Rows from block 8, named by matrix and row number. Each number is 128 + 24 x the weight over its row's rms, rounded and kept within 0 to 255. All counts start at 0. After the name is the row's rms in percent of the matrix's.
# conv: 3x3 conv (model.blocks.8.conv.weight, 144x80x3x3), inputs 48-53, a 3x3 kernel for each
conv.27 103 [ 65  80  93  77  31  92 105  71  93  70  92 117 118 123 118 126 141 131 159 148 112 116 113 109 151 158 146 164 134 168 125 125 138 144 144 132 147 111 116 134 111 139 135 159 126 147 141 160 118 104 128 136 117 125]
conv.28 102 [145 189 156 194 249 214 138 174 141 117 139 116 129 169 142 137 139 118 142 145 156 124 118 145 107 133 135 158 122 163 115  76 104 154 136 138 118 140 111 107 138 124 110 137 121 144 104 142  89  58  61 134 127 118]
conv.29 102 [127 144 128 150 183 158 132 146 130 128 149 125 112 137 140 118 111 114 136 178 141 176 193 171 145 158 144 150 162 141 176 194 184 115 150 135 137 135 127 149 139 146 155 156 160 114 104 109 138 147 149 124 133 131]
conv.30 100 [110  97  99 102 126 111 122 138 124 104 129 127 118 143 109 117 127 142  99  82 101 134 121 147 122 101 122 104 119 133  82  46  85 128 133 144 102  95  92  98 142 106 126 141 123 173 179 164 150 202 144 100 113 103]
conv.31 101 [108 128 124 110 125 100 128 134 148 135 162 141 124 133 123 108 128  88 125 130 100 168 190 166 156 165 146 110 103 111  95  77  85 128 119 114 117 128 116 130 125 110  98  89 101 127 145 119 166 157 164 131 135 138]
conv.32 102 [132 150 132 112 113 126 113 115 103 145 147 142 152 133 115  91 122 103 135 119 150 117 115 144  93 112 108 136 158 141 137 134 110 117 122 127 129 130 127 124 130 121 106 121 143 163 161 153 170 194 162 126 128 149]
conv.33 101 [150 152 137 105 109 121 125 132 131 120 124 125 145 142 133 141 152 148 105 107 128 118 125 112 105 121 102 123 138 133 124 104 102 127 108 115 126 114 123 170 205 182 139 157 148 118 142 125 166 169 163 152 133 151]
conv.34 098 [128 119 121 150 153 133 123 133 128 138 138 135 121 133 142 135 130 136 105 115 101 174 191 145 160 169 116 159 155 144 183 181 171 163 161 146 114 109  97 109 105  86 103  97 110 140 125 122  80  58 106 107  65  97]
conv.35 101 [ 92  83  82 104 106  89 147 155 140 142 149 132 126 121 115 106 106 101 117 139 145 138 147 155  72 103 119 152 135 135 171 190 193 103 128 141 126 183 153 110 144 119  85 122 119 123 126 126 120 106 106 150 160 167]
conv.36 100 [107 121 106 115 132 128 116 126 114 154 159 149 144 143 139 153 144 133 106  92 107 126 113 129 127 125 122 142 152 144 123 121 114 107 119 118 133 130 121 140 128 131 135 131 150 146 153 128 173 195 171 153 143 154]
conv.37 100 [134 136 128 148 119 124 156 111 125 103 116 149 129 162 136 130 156 147 122 119 118 110 140 150 127 127 134  84 116 125 132 147 136 129 160 152 129 143 122 154 130 115 135 138 132 154 117 121  92 162 167 127 132 126]
conv.38 100 [135 100 100 144 123 123 127 147 139 112 130 164 124  92 151 137 112 140 100 105  92 121 137 131  89 135 152 119 121 126 110  99  97 125 127 140 142 123 113 122 115 124 132 146 139 164 131 131 187 114 118 133 119 124]
conv.39 098 [135 148 131 131 142  85 121 113  93  71 159 117 105 160 112  68 129 113 181 124 142 144  87 100 139 139 144 123  96 105 116  89  83 133 102  96  73 121 134 124 165 157 115 115 130  94 116 144 151 126 124 121 127 156]
conv.40 099 [103 111  96 160 134 121 134 149 127 121 129 129 127 116 105 121 128 127 162 137 140  99  84 142 171 150 117 178 169 167 130 100 135 122 122 121  95  64 110  93  77 108 147 152 138 153 142 145 124 165 135 125 104 125]
conv.41 099 [148 148 127 131 118  74 155 163 134 118  95  99 125 125 145 114 129 165 138 185 161 135 127 116 165 152 131 148 159 150 144 120 140 140 115 155 117 137 120 130 124  99 173 178 128 113 122 114 135 144 117 123 147 136]
conv.42 099 [171 149 119 102  81  89  96 134 141 136 145 129 160 147 129 129 136 126 115 126 135 126 122 150 117 111 121 123 110 131 154 101  70 145 123 101 164 129 124 139 108 104 145 110 118  96 126 150 172 201 174 126 143 126]
conv.43 099 [152 140 107 167 140 136 107 133  92 151 122 112 159 145 109 152 122 112 119 128 121 152 136 134 126 120  61 127 119 110 111 113 132 135 141  87 162 120 120 174 129 130 130 131  96 132  93  98 107  86  96 153 112  88]
conv.44 100 [134 145 129 122 162 171 142 142 121 102  90 115 120 110 125  89 137 155 117 152 146  87 140 156  87 118 129 131 112 113  82 120 147 109 126 114 118 123 127 125 105 131 143 125 134 152 131 138 174 140 122  85 126 137]
conv.45 100 [145 142 146 113 106 130 129 113 125 128 138 105 174 231 196 188 209 132 127 101  99 126 127 146 118 114 160 145 134  98 180 149 111 157 144 104 126 131 149 111 167 185 118 165 164 128 149 120 106 153 159 114 119 111]
conv.46 099 [123 120 127 133  93 125 151 134 144 132 111 116 133 101 109 121 123 140 106 142 141 132 150 155 132 156 148  71 117  94 129 204 171 133 177 178 124  99 125 115  84  99 141 147 149  87 125  99 131 209 150 139 165 153]
conv.47 099 [136 131 136 112  94  90 146 113 133 115 142 109 131 172 134  72 120 123 138 188 178 149 193 176 108 122 154 105 137 141 128 152 168  75 112 123 105 131 101  83  92  80  93 116 107  94 155 116 104 159 136 126 133 157]
conv.48 098 [124 116 127 105  73 139 150 145 149 140 133 136 127 123 141 136 129 138 133 145 130 169 190 176 151 176 147 113 112 116 112 120 113 131 127 119 118 109 120 130 138 122 129 120 111 128 131 114 127 132 130 124 125 117]
conv.49 102 [105 106 114 108 121 114 130 125 121 119 117  95 127 122 105 111 147  90 108 147 118 148 166 144 122 134 134 127 101 119 132 135 148 126 138  99 123 119 112 119 127 119 107 144 107 137 152 128 138 154 113 147 145 110]
conv.50 097 [ 98  74  87 107  92  89 113 113 124 124 129 124 128 130 120 127 141 121 150 164 147 133 172 143 123 144 121 121 143 145 126 130 134 133 128 136 142 117 113 133 103 104 148 117 135 139 128 139 123 115 134 121 155 153]
conv.51 104 [152 171 177 123 130 129 164 204 174 117 112 118 146 111  98 125 134 133 129 143 135 120 138 154 125 111 131 164 171 148 146 129 108 173 142 142 115 136 145 117 135 155 124 154 141 102  63  95  75  62 107 142 133 138]
conv.52 101 [129 138 128 123 149 136 138 152 113 121 136 147 135 145 138 162 149 119 117 100 108 134 135 136  95 158 129 113 126 121 124 109 128 128 129 123 145 139 138 118 130 127 104 140 123 139 143 137 130 157 144 105 119  97]
conv.53 102 [130 131 148 108 111 162 152 134 125 152 120 130 174 138  97 164 156  94 166 182 152 146 148 124 123 102 101 128 146 133 175 160  81 167 163 124 152 128 100 131 138 170 127 145 158  92  96  53 140 160 146 139 127 132]
conv.54 100 [133 134 136 118 141 123 134 132 100 142 109 144 158 174 148 149 143 112 114 117 111 114 117 107 119  74  67 118  97 129 128 170 132 136 146  76 141 129 130  92  84 108 118 115 105 123 112  99  97  99 110 121 106 104]
conv.55 102 [151 165 137 149 161 137 135 148 132 103 132 128 135 166 149 143 154 146 154 134 138 141 138 141 140 130 123 136 148 151 131 132 139 140 140 143 125 123 116  96  96 100 118 118 128 127 125 132 115 122 104 117 115 131]
conv.56 101 [105 115 129  86  81 101 100 116 121 132 152 153 114 132 156 151 121 130 132 117 106 103  70 100 104 110 123 139 149 148 141 140 117 149 112 139 142 120 133 148 126 157 136 184 144 127 123 134 141 124 149 122 115  99]
conv.57 100 [134 101 104 110 106  93 126 105 101 140 129 105 109 114 103 126  97 115 133 112 130 118 100 125 115 118 126 125 136 144 125 135 129 109 141 161  96 107 142 123 176 184 146 130 115  82  92 140 101 174 182 125 134 145]
conv.58 100 [144 131 133 132 119 119 140 134 118 127 123  82 219 221 114 178 185 117 115 155 101 148 196 103 129 160  92 139 121 112 155 133 147 154 117 120 126 151 135 134 166 127 122 149 124 108 149 101 167 178  69  93 120  87]
conv.59 099 [141 148 129 112  94 100 116 116 117 124 133 121 140 103 120 147 134 129 154 162 139 138 148 114 136 159 119 142 139 147  82 104  85 125 139 124 136 166 177 133 150 163 135 174 169 163 163 173 144 114 108 116 123 132]
conv.60 103 [144 149 135 151 135 148 117 121 115 147 130 129 154 140 144 148 124 134 126 144 126 119 136 122 120 150 124 129 113 112 146 133 121 153 119 115 141 144 147 164 159 170 131 123 131 139 176 151 166 177 155 116 117 116]
conv.61 099 [150 134 149 153 139 134 135 134 127 144 125 131 108 101 119 133 131 149 135 130 122 149 154 139 112 120  94 145 126 135 152 132 161 142 138 164 119 130 117  98 104 104  94 100  86 134 123 117 159 148 148 151 136 132]
conv.62 098 [116 150 143  89 132 145  79 134 107 116 102 116 167 148 164 154 114 123 121 139 144 159 174 169 120 140 138 143 132 141 109 117 122 126 101 120  86 127 137 101 140 148  72  98 126 118 130 138 100  99  88  93 123 125]
conv.63 097 [118 114 125 126 115 119 111  91 108 141 144 139 117 144 131 140 148 140 113 123 100 120 143 118 121 126 112 116 131 128 124 144 137 133 136 130 144 111 139 147 132 151 139 122 148 129 114 133 104 113 122 123 120 140]
conv.64 099 [158 132 110 144 152 104 122 152 155 148 141 127 148 122 123 144 140 139 133 133 141 127 133 130 125 118  99 134 127 135 110 116 159 167 161 118 176 151  82 226 223  77 129 135 120 140 135 108 146 148 110 145 136 142]
conv.65 098 [115 111 133  89 104 134 146 126 116 152 144 123 158 154 123 122 122  98 127  93  82 152 119 131 137 100  88 139 100  86 189 160 107 157 104  62 131 142 130 111 160 155 125 140 140 137 123 124  91  80 123 157 115  92]
conv.66 101 [104  88  91  92  65  88 134 112 109 148 101  99 127 109  98 131 109  91 154 130 114 142 136 126 127 108 110 142  97 108 142 109 108 131  99  96 111 118 115 113 123 119 121 160 127  99 110 109 129 136 118 123 137 134]
conv.67 101 [125 132 121 104 116 112 148 139 138  92 160 154  77 140 161  83 129 157 151 157 102 152 148 102 154 130 125 113 142 157 137 211 187 130 158 158 147 123 121 136  82 116 133 107 122 125 108 144 115 131 156 146 163 161]
conv.68 097 [119 114 107  98  83  97 105  97 119 126 144 128 141 137 122 137 128 130 131 141 120 120 111 118 133 123 141 125 102 111 176 183 166 165 149 148 126 130 127 119 102 116 118 107 117 122 143 119 112 118 115 143 124 146]
conv.69 100 [143 145 141 164 210 205 134 135 145  96  99 115 114 106 121 144 153 132 127 129 133 139 130 125 131 118 135 151 140 123 124 118 100 122 110 102 125 138 137  89  64  75 116  80 110 149 137 144 130 109 105 111 118 106]
conv.70 102 [112 127 115  75  72  61 115 112 121 120 123 127 156 162 152 115 135 113 128 141 120 102  93  94  79 129 107 129 138 140  91 109 120 125 122 114 113 107 124 108 104 111 104 124 105 123 135 133 110 104  95 106 119 127]
conv.71 100 [125 135 154 107 120 118 108 140 106 110 121  98 112 106  67 102  97  74 144 151 131 133 127 130  98 124 106 111 116 113  94 106  92 110 157 117 125 139 107 133 138 120 126 133 127  92  57  85  94  66  70  78  94  87]
conv.72 100 [140 165 157 170 182 157 156 124 143  94 126 153 119 116 101 132 126 101 132 132 106 169 193 155 125 139 125 101 128 128 143 182 158 146 177 139 151 141 149 151 143 145 144 118 144 135 137 129 190 255 170 143 186 106]
conv.73 100 [124 152 145 155 130 125 118 104 132 157 138 154 171 151 137 125 118 164 137 131 124 141 106 114  85 122 119 112 140 136 151 163 142  80 121 117 142 118 117 121 128 114  96 132 124 131 157 137 125 168 166 107 114 136]
conv.74 101 [104 111 107 102 110 129 109 119 134 111 124  96 116 116 114 119 133 128 105 150 196 134 122 143 109 127 156  41  99 113  53 133 160  67 100 107 151 115 143 148 124 121 149 123 164 118 104 124 118 122 136 130 113 122]
conv.75 101 [137 132 136 144 151 143 117 136 125  67 123 112 128 192 142 127 126 122 115 161 127 141 195 154 114 148 128 102 127 123 116 139 107 108 125 107 125 158 141 145 187 177 130 162 143 125 157 128 122 243 199 102 184 134]
conv.76 099 [104  90 117  58  44  65  87  63  99 115 111  94 153 156 142 137 147 122  98 132 102 141 144 125 115 141 111 135 151 134 186 212 189 127 139 123 149 119 143 145 117 125 131 109 128 140 121 147 139 113 166 163 141 143]
conv.77 098 [121 110 114 115 144  93 141 164 135  89 128 128 102 106 142 150 129 165 109 110 113 128 132 121 121 144 129 126 129 148  89 125 133 115 106 135 156 161 153 133 150 137 136 116 139 144 121 125 115 102 118 122 113 106]
conv.78 101 [109 117 112  93 136 102 100 100  99 109 123 133 106 101 100 137 100 129 116 100 103 131 102 133 137 144 127 137 130 133 107  88  97 154 134 129 127 116 129 120 167 145 122 131 121 128 130 134  84 108  77 103 116  96]
conv.79 101 [140 136 136 178 163  94 145 155 104 110 141 151 142 162 140 127 144 143 151 135  82 110  87 152 115 102 143 147 139 146 143 142 141 123 133 134 159 130 128 105  81 136 129 116 121 132 128 155 130 146 145 140 153 122]
conv.80 101 [152 149 146 156 158 177 126 173 178 176 153 142 128 122 113 100 138 169 103 137 128 126 136 138 114  89 102 122 115 127 120 116  87 113 117 131 112 135 146 126 122 138 151 120 122 138 146 135 122 133 120 127 118 138]
conv.81 099 [138 141 149 125 128 145 134 184 175 113 161 143 162 120  86 160 135  93 151 143 142 149 171 185  86 129 135 138 114 150 136 112 117 157 131 132 112 106 105 125 131 119 109  99 108 110 147 146 117 128 143 104 112 110]
conv.82 097 [143 121 143 107  86 145 117 112 137 152 120 143 131  64 120 140 123 129 144 140 127 161 112 157 146 132 124 138 123 129 122  86 127 136 100 133 142 150 132 144 109 120 131 122 118 133 139 157 112 131 141 125 145 143]
conv.83 098 [157 164 150 136 154 147 134 127 133 118 148 100 134 134  94 126 144 155  95 148 109 143 180 170 156 159 155 119 116 116 159 198 151 157 178 143  92 102 108 142 184 158 152 207 163 120 119 123 154 140 164 155 158 165]
conv.84 102 [114 122 117 129 145 129  88 115  93 129 139 137 124 127 140 137 128 126 141 127 117  95  57  75 124 136 131 148 162 166  83  74  98 125 120 123 146 125 131 130 130 143 141 141 137 135 128 134 141 150 141 141 147 153]
conv.85 099 [157 162 102 155 171 120 127 156 121 154 133 141 165 129 137 128 105 124 130 137 111 125 128 120 119 138 108 143 144 148 122 122 140 133 132 144  93 108  88  98 108  79  93  99  86 126 142 138 121 110 119 168 141 173]