{
  "arch": "vgg",
  "train_examples": 203450,
  "crop_scale_min": 0.2,
  "stem": "single",
  "projector_out": 256,
  "temperature": 0.1,
  "learning_rate": 0.0018,
  "max_grad_norm": 1.0,
  "warmup_steps": 2000
}
Rows from block 5, named by matrix and row number. Each number is 128 + 32 x the weight over its row's rms, rounded and kept within 0 to 255. All counts start at 0. Numbers have three digits each. After the name is the row's rms in percent of the matrix's.
# conv: 3x3 conv (model.blocks.5.conv.weight, 80x80x3x3), inputs 70-79, a 3x3 kernel for each
conv.4 103:141105168118102148104111126059105164142121099125163152147113113156177119133138114108137135135162137079101133109110120096114100076083091000018147049079152129148134109047174142139155119071168095058132111084150133143118108092112101151093136134134149115130122162094093100099
conv.5 102:143060141121042095133116153134131132094093136110137160173255150253255202131191129102107113123126135114127130127147131128146120117141117135139155137137152165159150112145113155235143110138122148110148082048058106096120110144126095170098088104087115112122144168133118137124
conv.6 100:159127122146086122163116141076095088148202137096147125129123106136118117121109110151155104112136107116115108124144130119114125176146163116082059134123093073100073101135110137087151145144141098063073119124101124127138118123075108099076165176158152139139104117102119159155
conv.7 103:152129136078146091119115147109127087094209119120118155129123118138090110143120113117170169107141113119105143129159112106119099089102129117117114118102077096098086129129118146171123102176100067161096000178187091133135139139141136032175159055144129150132077080173127094127
conv.8 100:098103112177179175098156136087074147111075129072096099124146130203255161142152121145150141216222215115115099119124132110120124137135157142136148112105149118107145151142135172170172100077147115074114099049095129088116170192124213255162147144111127100114096093096127122129
conv.9 102:144086094105119113109175140115102095139172096151147150106112124089063095118100130125126140115118130126127125130116112109126091085103096142138119129128096119135129138126138112086094128150122134091068152109090173123124139121125120066083124088094114123125103111120143146143
conv.10 098:112105117103098113121126095113135146120141048117079134093034109038000057128074136140160139106126130118135131141117130108135120098107094155140140162132122157151153134155171163000126145132155102086102094120117061052095142112137135084115086144100109088115060082082120116135
conv.11 098:133129161149086120145114103118108120107103103103117135107102117139131114137140120121135120089084101104103102131152128076112122099132134112120125135143145122121112142112150171074148178154183156143132139118112123122120168156153150119145131161143118114133080063112104134130
conv.12 102:129115114094128138158137133120133140122121151182179178128129127111121125088109102096113103133177148132161143162123136122110126078093133097116088062078072083106104126193144147189139120176112084129120107157136105076087120094118144160156074086105137116134119086084144112120
conv.13 098:178129121154119110147111099092102121058089107102132159132137114165206158123152107108126100119156107116118093130192148113149120143110124147143107144160158099071102147151155132083169127145138119120111123128109091084102118118117136161131134144123201148188099063086137117124
conv.14 095:149114126141140134127154105143178156114159093136146126149160143123145133124149133056046077078097086160161145062052072084131073106141109072071089116126125175210183119091134110120137161176137164112143123094138136149155149110137138165114141167113118054098126152147112146131
conv.15 102:118149142136150188140146142167132200186175215151141169122104104142107102127106103136129130133132111143130090183120115220127099243135095131108115138106107117106125160130111171136131144124145148129143136117134130118113123121135147133145114128133126112092153110085166124106
conv.16 100:107098118117147104105140111122143125068043076092112109113135115115123128116085133095114108101107094073082050156203154125204130088168108113123127147143131146134110147131137159255134097088126130083146116101125122161094116119111143200118138102120131099111107124112138109142
conv.17 098:114110087171231140126156109137128167139147179130111098126136134126156161125135132133152136117146138109114112129120122125112116116112111135132109180165131137126107143133136118023106128058123128104099116069082133128131139124114144135097142113084113081093101072081129131120
conv.18 099:134177129101163102086091122143189133133151109110101095108101143106109162118135158124143121105109106112105110132107130159181144216255198113079132119112127163157152128138177114090133105130113150149141129121124104110091161124124179213133173220152079116099115177130122149115
conv.19 101:134113158161072083122177153140117124094064092122082125122131126153193131120133121117131133141157141162162134144122136126136110189176178155118171084054115114097138124078116116033072112083118140152125171178135146122126171130154147188109151181114146116123077095063134130120
conv.20 096:114093113170129151131069120114131109128164173105132141104116109108120138104113121116092103105107095114100113142145118140127115168104165144114064143107073142133113128147159085068165118127139134174122183221157136157137109120109126137133130107122109117121129158121122130098
conv.21 099:113156141146190115151092130148112133147113219159154153136122132136169134105088120095125118133154135124136123092128126100087061180139117106130131089109173102124169127107167173245148110157166125134165079035143144097111113129108165201131133107139111110113112146119120124114
conv.22 096:182200143058162145155092137055127117151194103118153113127134125149108164163144145127127139078057072127099152070151085116165108147145117028073070136175135137144136090127115100162144140132098111118120067118075144133121114108141078099133116094129094130102135224129101123081
conv.23 100:111163086177232095052042103129141119128120145117075071129086086146140084075091132135126127095097095104127086130101135138105089096069092139134095147167107116139154139110133144134095116128135150121142127100100163187110103068138150160082143156155152109173157135141126124127
conv.24 100:125111122105114094136116116121077105163113103106161112148174096222255140126159126114141139112114146098115112108106121137112106094098075112135136110140166118125140109105113112148100115072167112084168099064146129122140121169123085095069108103102112101098135105084139137134
conv.25 105:124097117126159124108162147131155134100156145147178178136132150126115137126122145111103109131125121145138132128137107119156119143175146160165147139155128109120111143129114157136133160145134071085072106103104179171183121102096112096107127117117128121126120096113153138136
conv.26 098:140167137074119052126149138117098149108094118139070108104115124079060106147126153130166168007041069112130136129168105140162122130135122189204129237247208131157155151181133137152127155160146127124113143132109120105129121126128134132136116134111117144144128139151110111124
conv.27 095:121129146113093128127115119116144132156217093096109130122065125080003104133117148133086130133073112147134133138115110132164121115146120144104150119096123117102112138090137114036061117077119126099094089075089141101124145110141112086096143121118121158121088173116109112121
conv.28 103:167100139133143067142102109154066138125094102150058146140116138123106147131127161132130118110144122140159151093114106109128067132098102126087000207155071181177136140145140126110123126160095128085105098115087106113134124117097128161096119098141156171174126132102115094145
conv.29 101:146161159100149146111135104134143100126146105105100095125123132123122132162178168134140146131137141119121118104182123115231148185255190125121135131126128160151121104077137119111149139157119175177170146153134112130102149220180110193142147188156100141114133186148111134117
conv.30 100:118111114116110138133089132114120110166160088139137093108081132092068128105087128143145142125124129112106123131142140117123126112121126129124126146139116147131122098107134104087110128127118170198160139161109108134091164148140126101101100073086137145149124151128118130112
conv.31 101:137143145169077162165116142133146086136090106141144109122107135130100128127102118109094165036091157070127178110125128104154132103126122125153166074100098089103107132146133160109124140145150133108126138126138114102134128115133061242212079158145086125123036239201060158125
conv.32 098:131108098134146154134155142154130148185111107132074154107105156066082180115116142113098168181152107164144080109099148160141129155166153128109108098106114127139124130128114140098133154140105144137146153150106142132150117102129121154062125144097147131093159167014131118085
conv.33 099:093127124091090151080119141124133116225225073090128090096119118100117124141128150129074108114072110129123101126080103109130136087156136132122108152122085139132120129160121197241114158079158158015148104010102148144170106137124093151112091142146121180122088255185096147111
conv.34 102:130058140102000121157056170123091078171155101166180160109122126087079102114106131040003029077068067189200165124121117140129129127097115099106085114119081165170140114146123122117115144129149168168168200231197139163139133143149112163155122162154116168127173255184107144098
conv.35 097:124184136135137104111117116129158122137197117115145156106107155113086154144149143149134148073050058116121110135093110158148141051090088155128111145107123107113123123121140128094112142118129111147102131198137099125135129124136162077141118171122139155154068000048113082093
conv.36 100:117125088088198066123086139085104157072128081065104121106126129066081156109109141136135115143159118129118115120150139109137112104162134066131126125141124098128121086157086043255126092121080157104138179083015149130096061137116108074162145102162141148127129063076161121113
conv.37 096:128102151129151129155150165161131153148154107145149112153133135137103127126110128200182173098055048121098122142116091146150102114136115042112160152214211083139139110121132107173166160121129103103125108108108133162112090137145127080122148170149170170188149083131111088100
conv.38 101:127127151111112148131145119155161131126159125097073106120124134069033106114109136095104114175198173128133139139139121149157134152186185105105091078100067073094074136144109066044113133177099128140109126140126120122123151116142134154165115097124127173162153212191133106132
conv.39 099:143161114129132097120145103091114129069088091131145140139116106128107115147135138099057107116082124153139156097059078136133147088086084134119109181170156152157148153220123148174137144138147140141103129131118134146129159028145164065187126113161075029116114038122118102132
conv.40 102:140133148151123147126060127119120140109122128135159180090109086115124106135133128064070082131126144138113143147124103177160160214186225179190170103105115045026041131146134115124121117124130127152118118118118101110100121106135119126150124148168122108131152113137148134138
conv.41 099:110224083099255150120170081100091134128150104090125126123181137125149157113103125163160152182197184138153162107124127114125141115143116126122116165153144166160153126197142106140170144121126120099106099106104123146119071116078081080070140111117103087104084074099130129136
conv.42 101:134147177156168131142125154135169145129233127125175135124137133129140139122139148143066095158024000162101068150116113143142093145136089129107115102099126116111118135151131106197151152110119109137119095119111084100107147128137197103033113110115129130071196128000102104068
conv.43 099:118122100086191149116122118111100157114133198134107122162151124117110112134124111146147118171184130133136101108142104078117100084088053127126140184153136171140116137163151116105184185171108111119116175181124122129111110167128113141125124104125136163124101112092131141132
conv.44 100:117096105131163144160137156119106086132176160047092130107133101138205149098118111097108063157149119120095097131083120077094107113089125113124126139152125140169154161169115138178126152107098125113127155108124180155165090107094103196136069091064120149124110160107097152125
conv.45 099:145116124077184117118163104172119142110049103141126138130112135106073096130109127153139127162196138129135130113176133105104089075042051147185150140141134132107112132206129105130168151145136162098137103159110062121073083113080113251176163087133170101149098073112160125143
conv.46 098:141133148116104129164170163141160143104136131096123112093149105104137124093106120146116102143145112088080065151150128120096114133136109115133117108086081123101060138094121142106115119129133140150144099111088115145098152205138137114107127089117079113104093094114091109120
conv.47 098:125118083134212131102164109114128123089116122111124139120072109139072113138128141138195164104148129139132153072087110088082091089067082140137088163193110114123094155137122194099104106144126119151095109147096107121097135134143110037114134118124155135179093021106132128149
conv.48 098:100185112097137134148130134118145139111133169154153172114117142113096113134118132134148112147142155130156158140156158101114112194171173068160135075178136082139070153157133134162154120086168106133141129138141116107125139153174107094116160186145153135137124090113166155140
conv.49 098:168146111113118150172145093096103129140143138108140133143125138136092099139137149099074095141123093125121131075120117116118151163149199047086037063087080102100124136131106107135109074112109105025087093094179145090123075131072083155089132126174107125120089134095129109149
conv.50 099:091138139206207127081146153142097130110079164133115119090068136154160153126123138100096083092115085111125100087114096118132117140145136120136094125146161095104126115127145192178125148165157108142115083092104101121137122071131138160120099059103123111133157169140100101092
conv.51 106:087111150092087106138125129183128115182135123181103069128115088161129087118114111152139143153114111138125146110119153097078110107117158126171150153215183146207181103132130105099116112107128135097126122124191142110136117148121133137106109129125113127107160144147159131129
conv.52 101:138117140162163144101058106117131107084143224146058108107068134103042119137149122145150157125152129134143131139145140142140129140108149131120112127133129063075072114132110094038142154200128122170114122117105109073106136074122077093105126146115158129141134139106154152120
conv.53 102:155105143142093106161113136134088078165145062147177107100104110085123114118133134115126162116121159118115145154127159136117137163108140178140165155120131113098117125110125150164124148173130153197146137175137103102104143091115099101100132117117114124139084128117108116112
conv.54 102:153085116087045086137073114073063073030017038120127131095116112105128140093102105118129135107106104152129135117136113141165147124149163124133121101116127100120122101131108115178173076104089119121134107101105074085112072083076067082085096122128136146156088092104120124124
conv.55 101:147113130107158115130108100114155102071173093101127081119076132069017137107112157148158140080121113129125143125122108105098068086095100096090127097098148077108135153138124119158208124198103118148102142129043097105151139117109133046118128122156150138150165094088136128147
conv.56 101:128131117150204098159176089120120115080095117097114120130157146157215108134190075175200159191192156128111101159184170106132127139150139159169170096112146083085117177117164116121101122190096123140121130099104133067111143152128088129102118110100117108128061027042147127131
conv.57 101:111096116126140128160165132132127120117152143129172156136155145110119110112112120104111118118127128118128121100067100053000077054000073160148144117119145104104142147164096130110115130086127086056079131097128148124137118056092095037077124098115132101131096076101131131137
conv.58 099:148101152111038085153103140110110083078062033133104102111097155069031101116100136102110118080086084136132128114129129167182179174168190164171156162169139135132117153159140134101100141114113153144126184176146144124098119113108166156128140132120144156152124125122146144133
conv.59 102:093171114110188109159155169110090116134140094053133072110122085125170082134153105183113120206111129133092088143139131108107084101132123131188157119192176130165151107123145063255150103153149146113158132064113142110128082112111080126113093079102126145135112149122109123130
conv.60 098:128128130137103099131076134100117130113105159176085116121110104126126104141152141161135148134154142128138140133123147076068066100064111174136147146111137128119140095121114111220128112151104139163155111114132109064127136129146089134099108101116117094120131135111125104125
conv.61 097:117120135129187113112161104123132165108098113140125120166165179121083130145102139125124133144127133123108107121120140138132160126125153098118126097092129082099119104131111107104107107082116122106138095101108104112114107149114139149094123155114167164157115036077133111130
conv.62 100:105209091134198082077116104146142072118155198142139167128113122144159131129158119160149117175156156150140143122076106134145155166183181182155152162141150162147161167119138115113137142105126161159142125127115135129088106087099103117139129144151102052072170126141178144169
conv.63 101:148100159143083081170157102144158114111144184167117150151124168113087137127189147125138165088110129112127150122135138096085080140107162128119107142144130094113107097076100101071088122163113113166141107140160109078138143137144065016070129170145131172156120124136100111097
conv.64 101:090153142166159140134163117116100156128104136163104116065010100043003084100116126140170134147165136136145125127116113133142130124114121094101105120113076124123091131042138163015090148105107148207134211255201145166124139122124169135107142176126142137161094076096150136145
conv.65 101:091107121094157125112169116159149097141140087127117107131133121104103119091083103136157146123159142123146137145188132109159098124163116158149176188153168186156162147108126119145129099154120126168105170236098158218112129188150092116144103114147118134111087102089069093092
conv.66 107:129132103130153140130125105127101120084099107102109096132120112131119131127127118142122129133124146131116142104118117117122115117108111130133111115135105129144109125130110099111126134143121081116174087094177080089160115131135105093124111106114119122124115124140124130143
conv.67 101:128106095130242146131156144125171134107193252177159112105099103110167126118135113089136123134223191116134136114110131119095106118086096128146178104118147126111121121116133120177159162168151128114133100019076117119128108142113097205149130103110124102108113125142136139154
conv.68 102:152126141145125128153137116099125085125138112077112137106112118117124127068081087143129125134120115075066063135105109173130165133137144127109084094089113120144113126119119123145136122159136093119086119136129081111086092103086128103141127104123170136164172111166159140162
conv.69 097:126109155123061140147087180139133087154118069132147104140133140097079104113097112071049122046000099094077151139128118141144130123131108152150142171172164183177174125157113109177088097100092133124131096086113083098113128132144087072131116116126125135124128101128132124131
conv.70 100:122163111095179166123127109106114154191195133125140137116079123075019109149100156114121136068059070099082077123152118149161118172170124134155144173180161143147145145126158153173186147092145151189144215255186173191157102097116093060102165163136125139130149163153111115108
conv.71 104:135140120125125125113093101128109080092097100064080096097121111121143136152163156125118126126125127119110107117118108096063095074026057096115119131134145166158174076123113103128144142144152164180146133131122091070083133181138110137115116122125118153137105128124125118128
conv.72 099:141122172101074129149096152122131121132137094149142119129111147103087105126110125134127152123109129139124133129114136130111137125106124120092131130116160125106139122125119147156136173160140126134111128150110091095098141126165120128145094100122142166161150183172114111107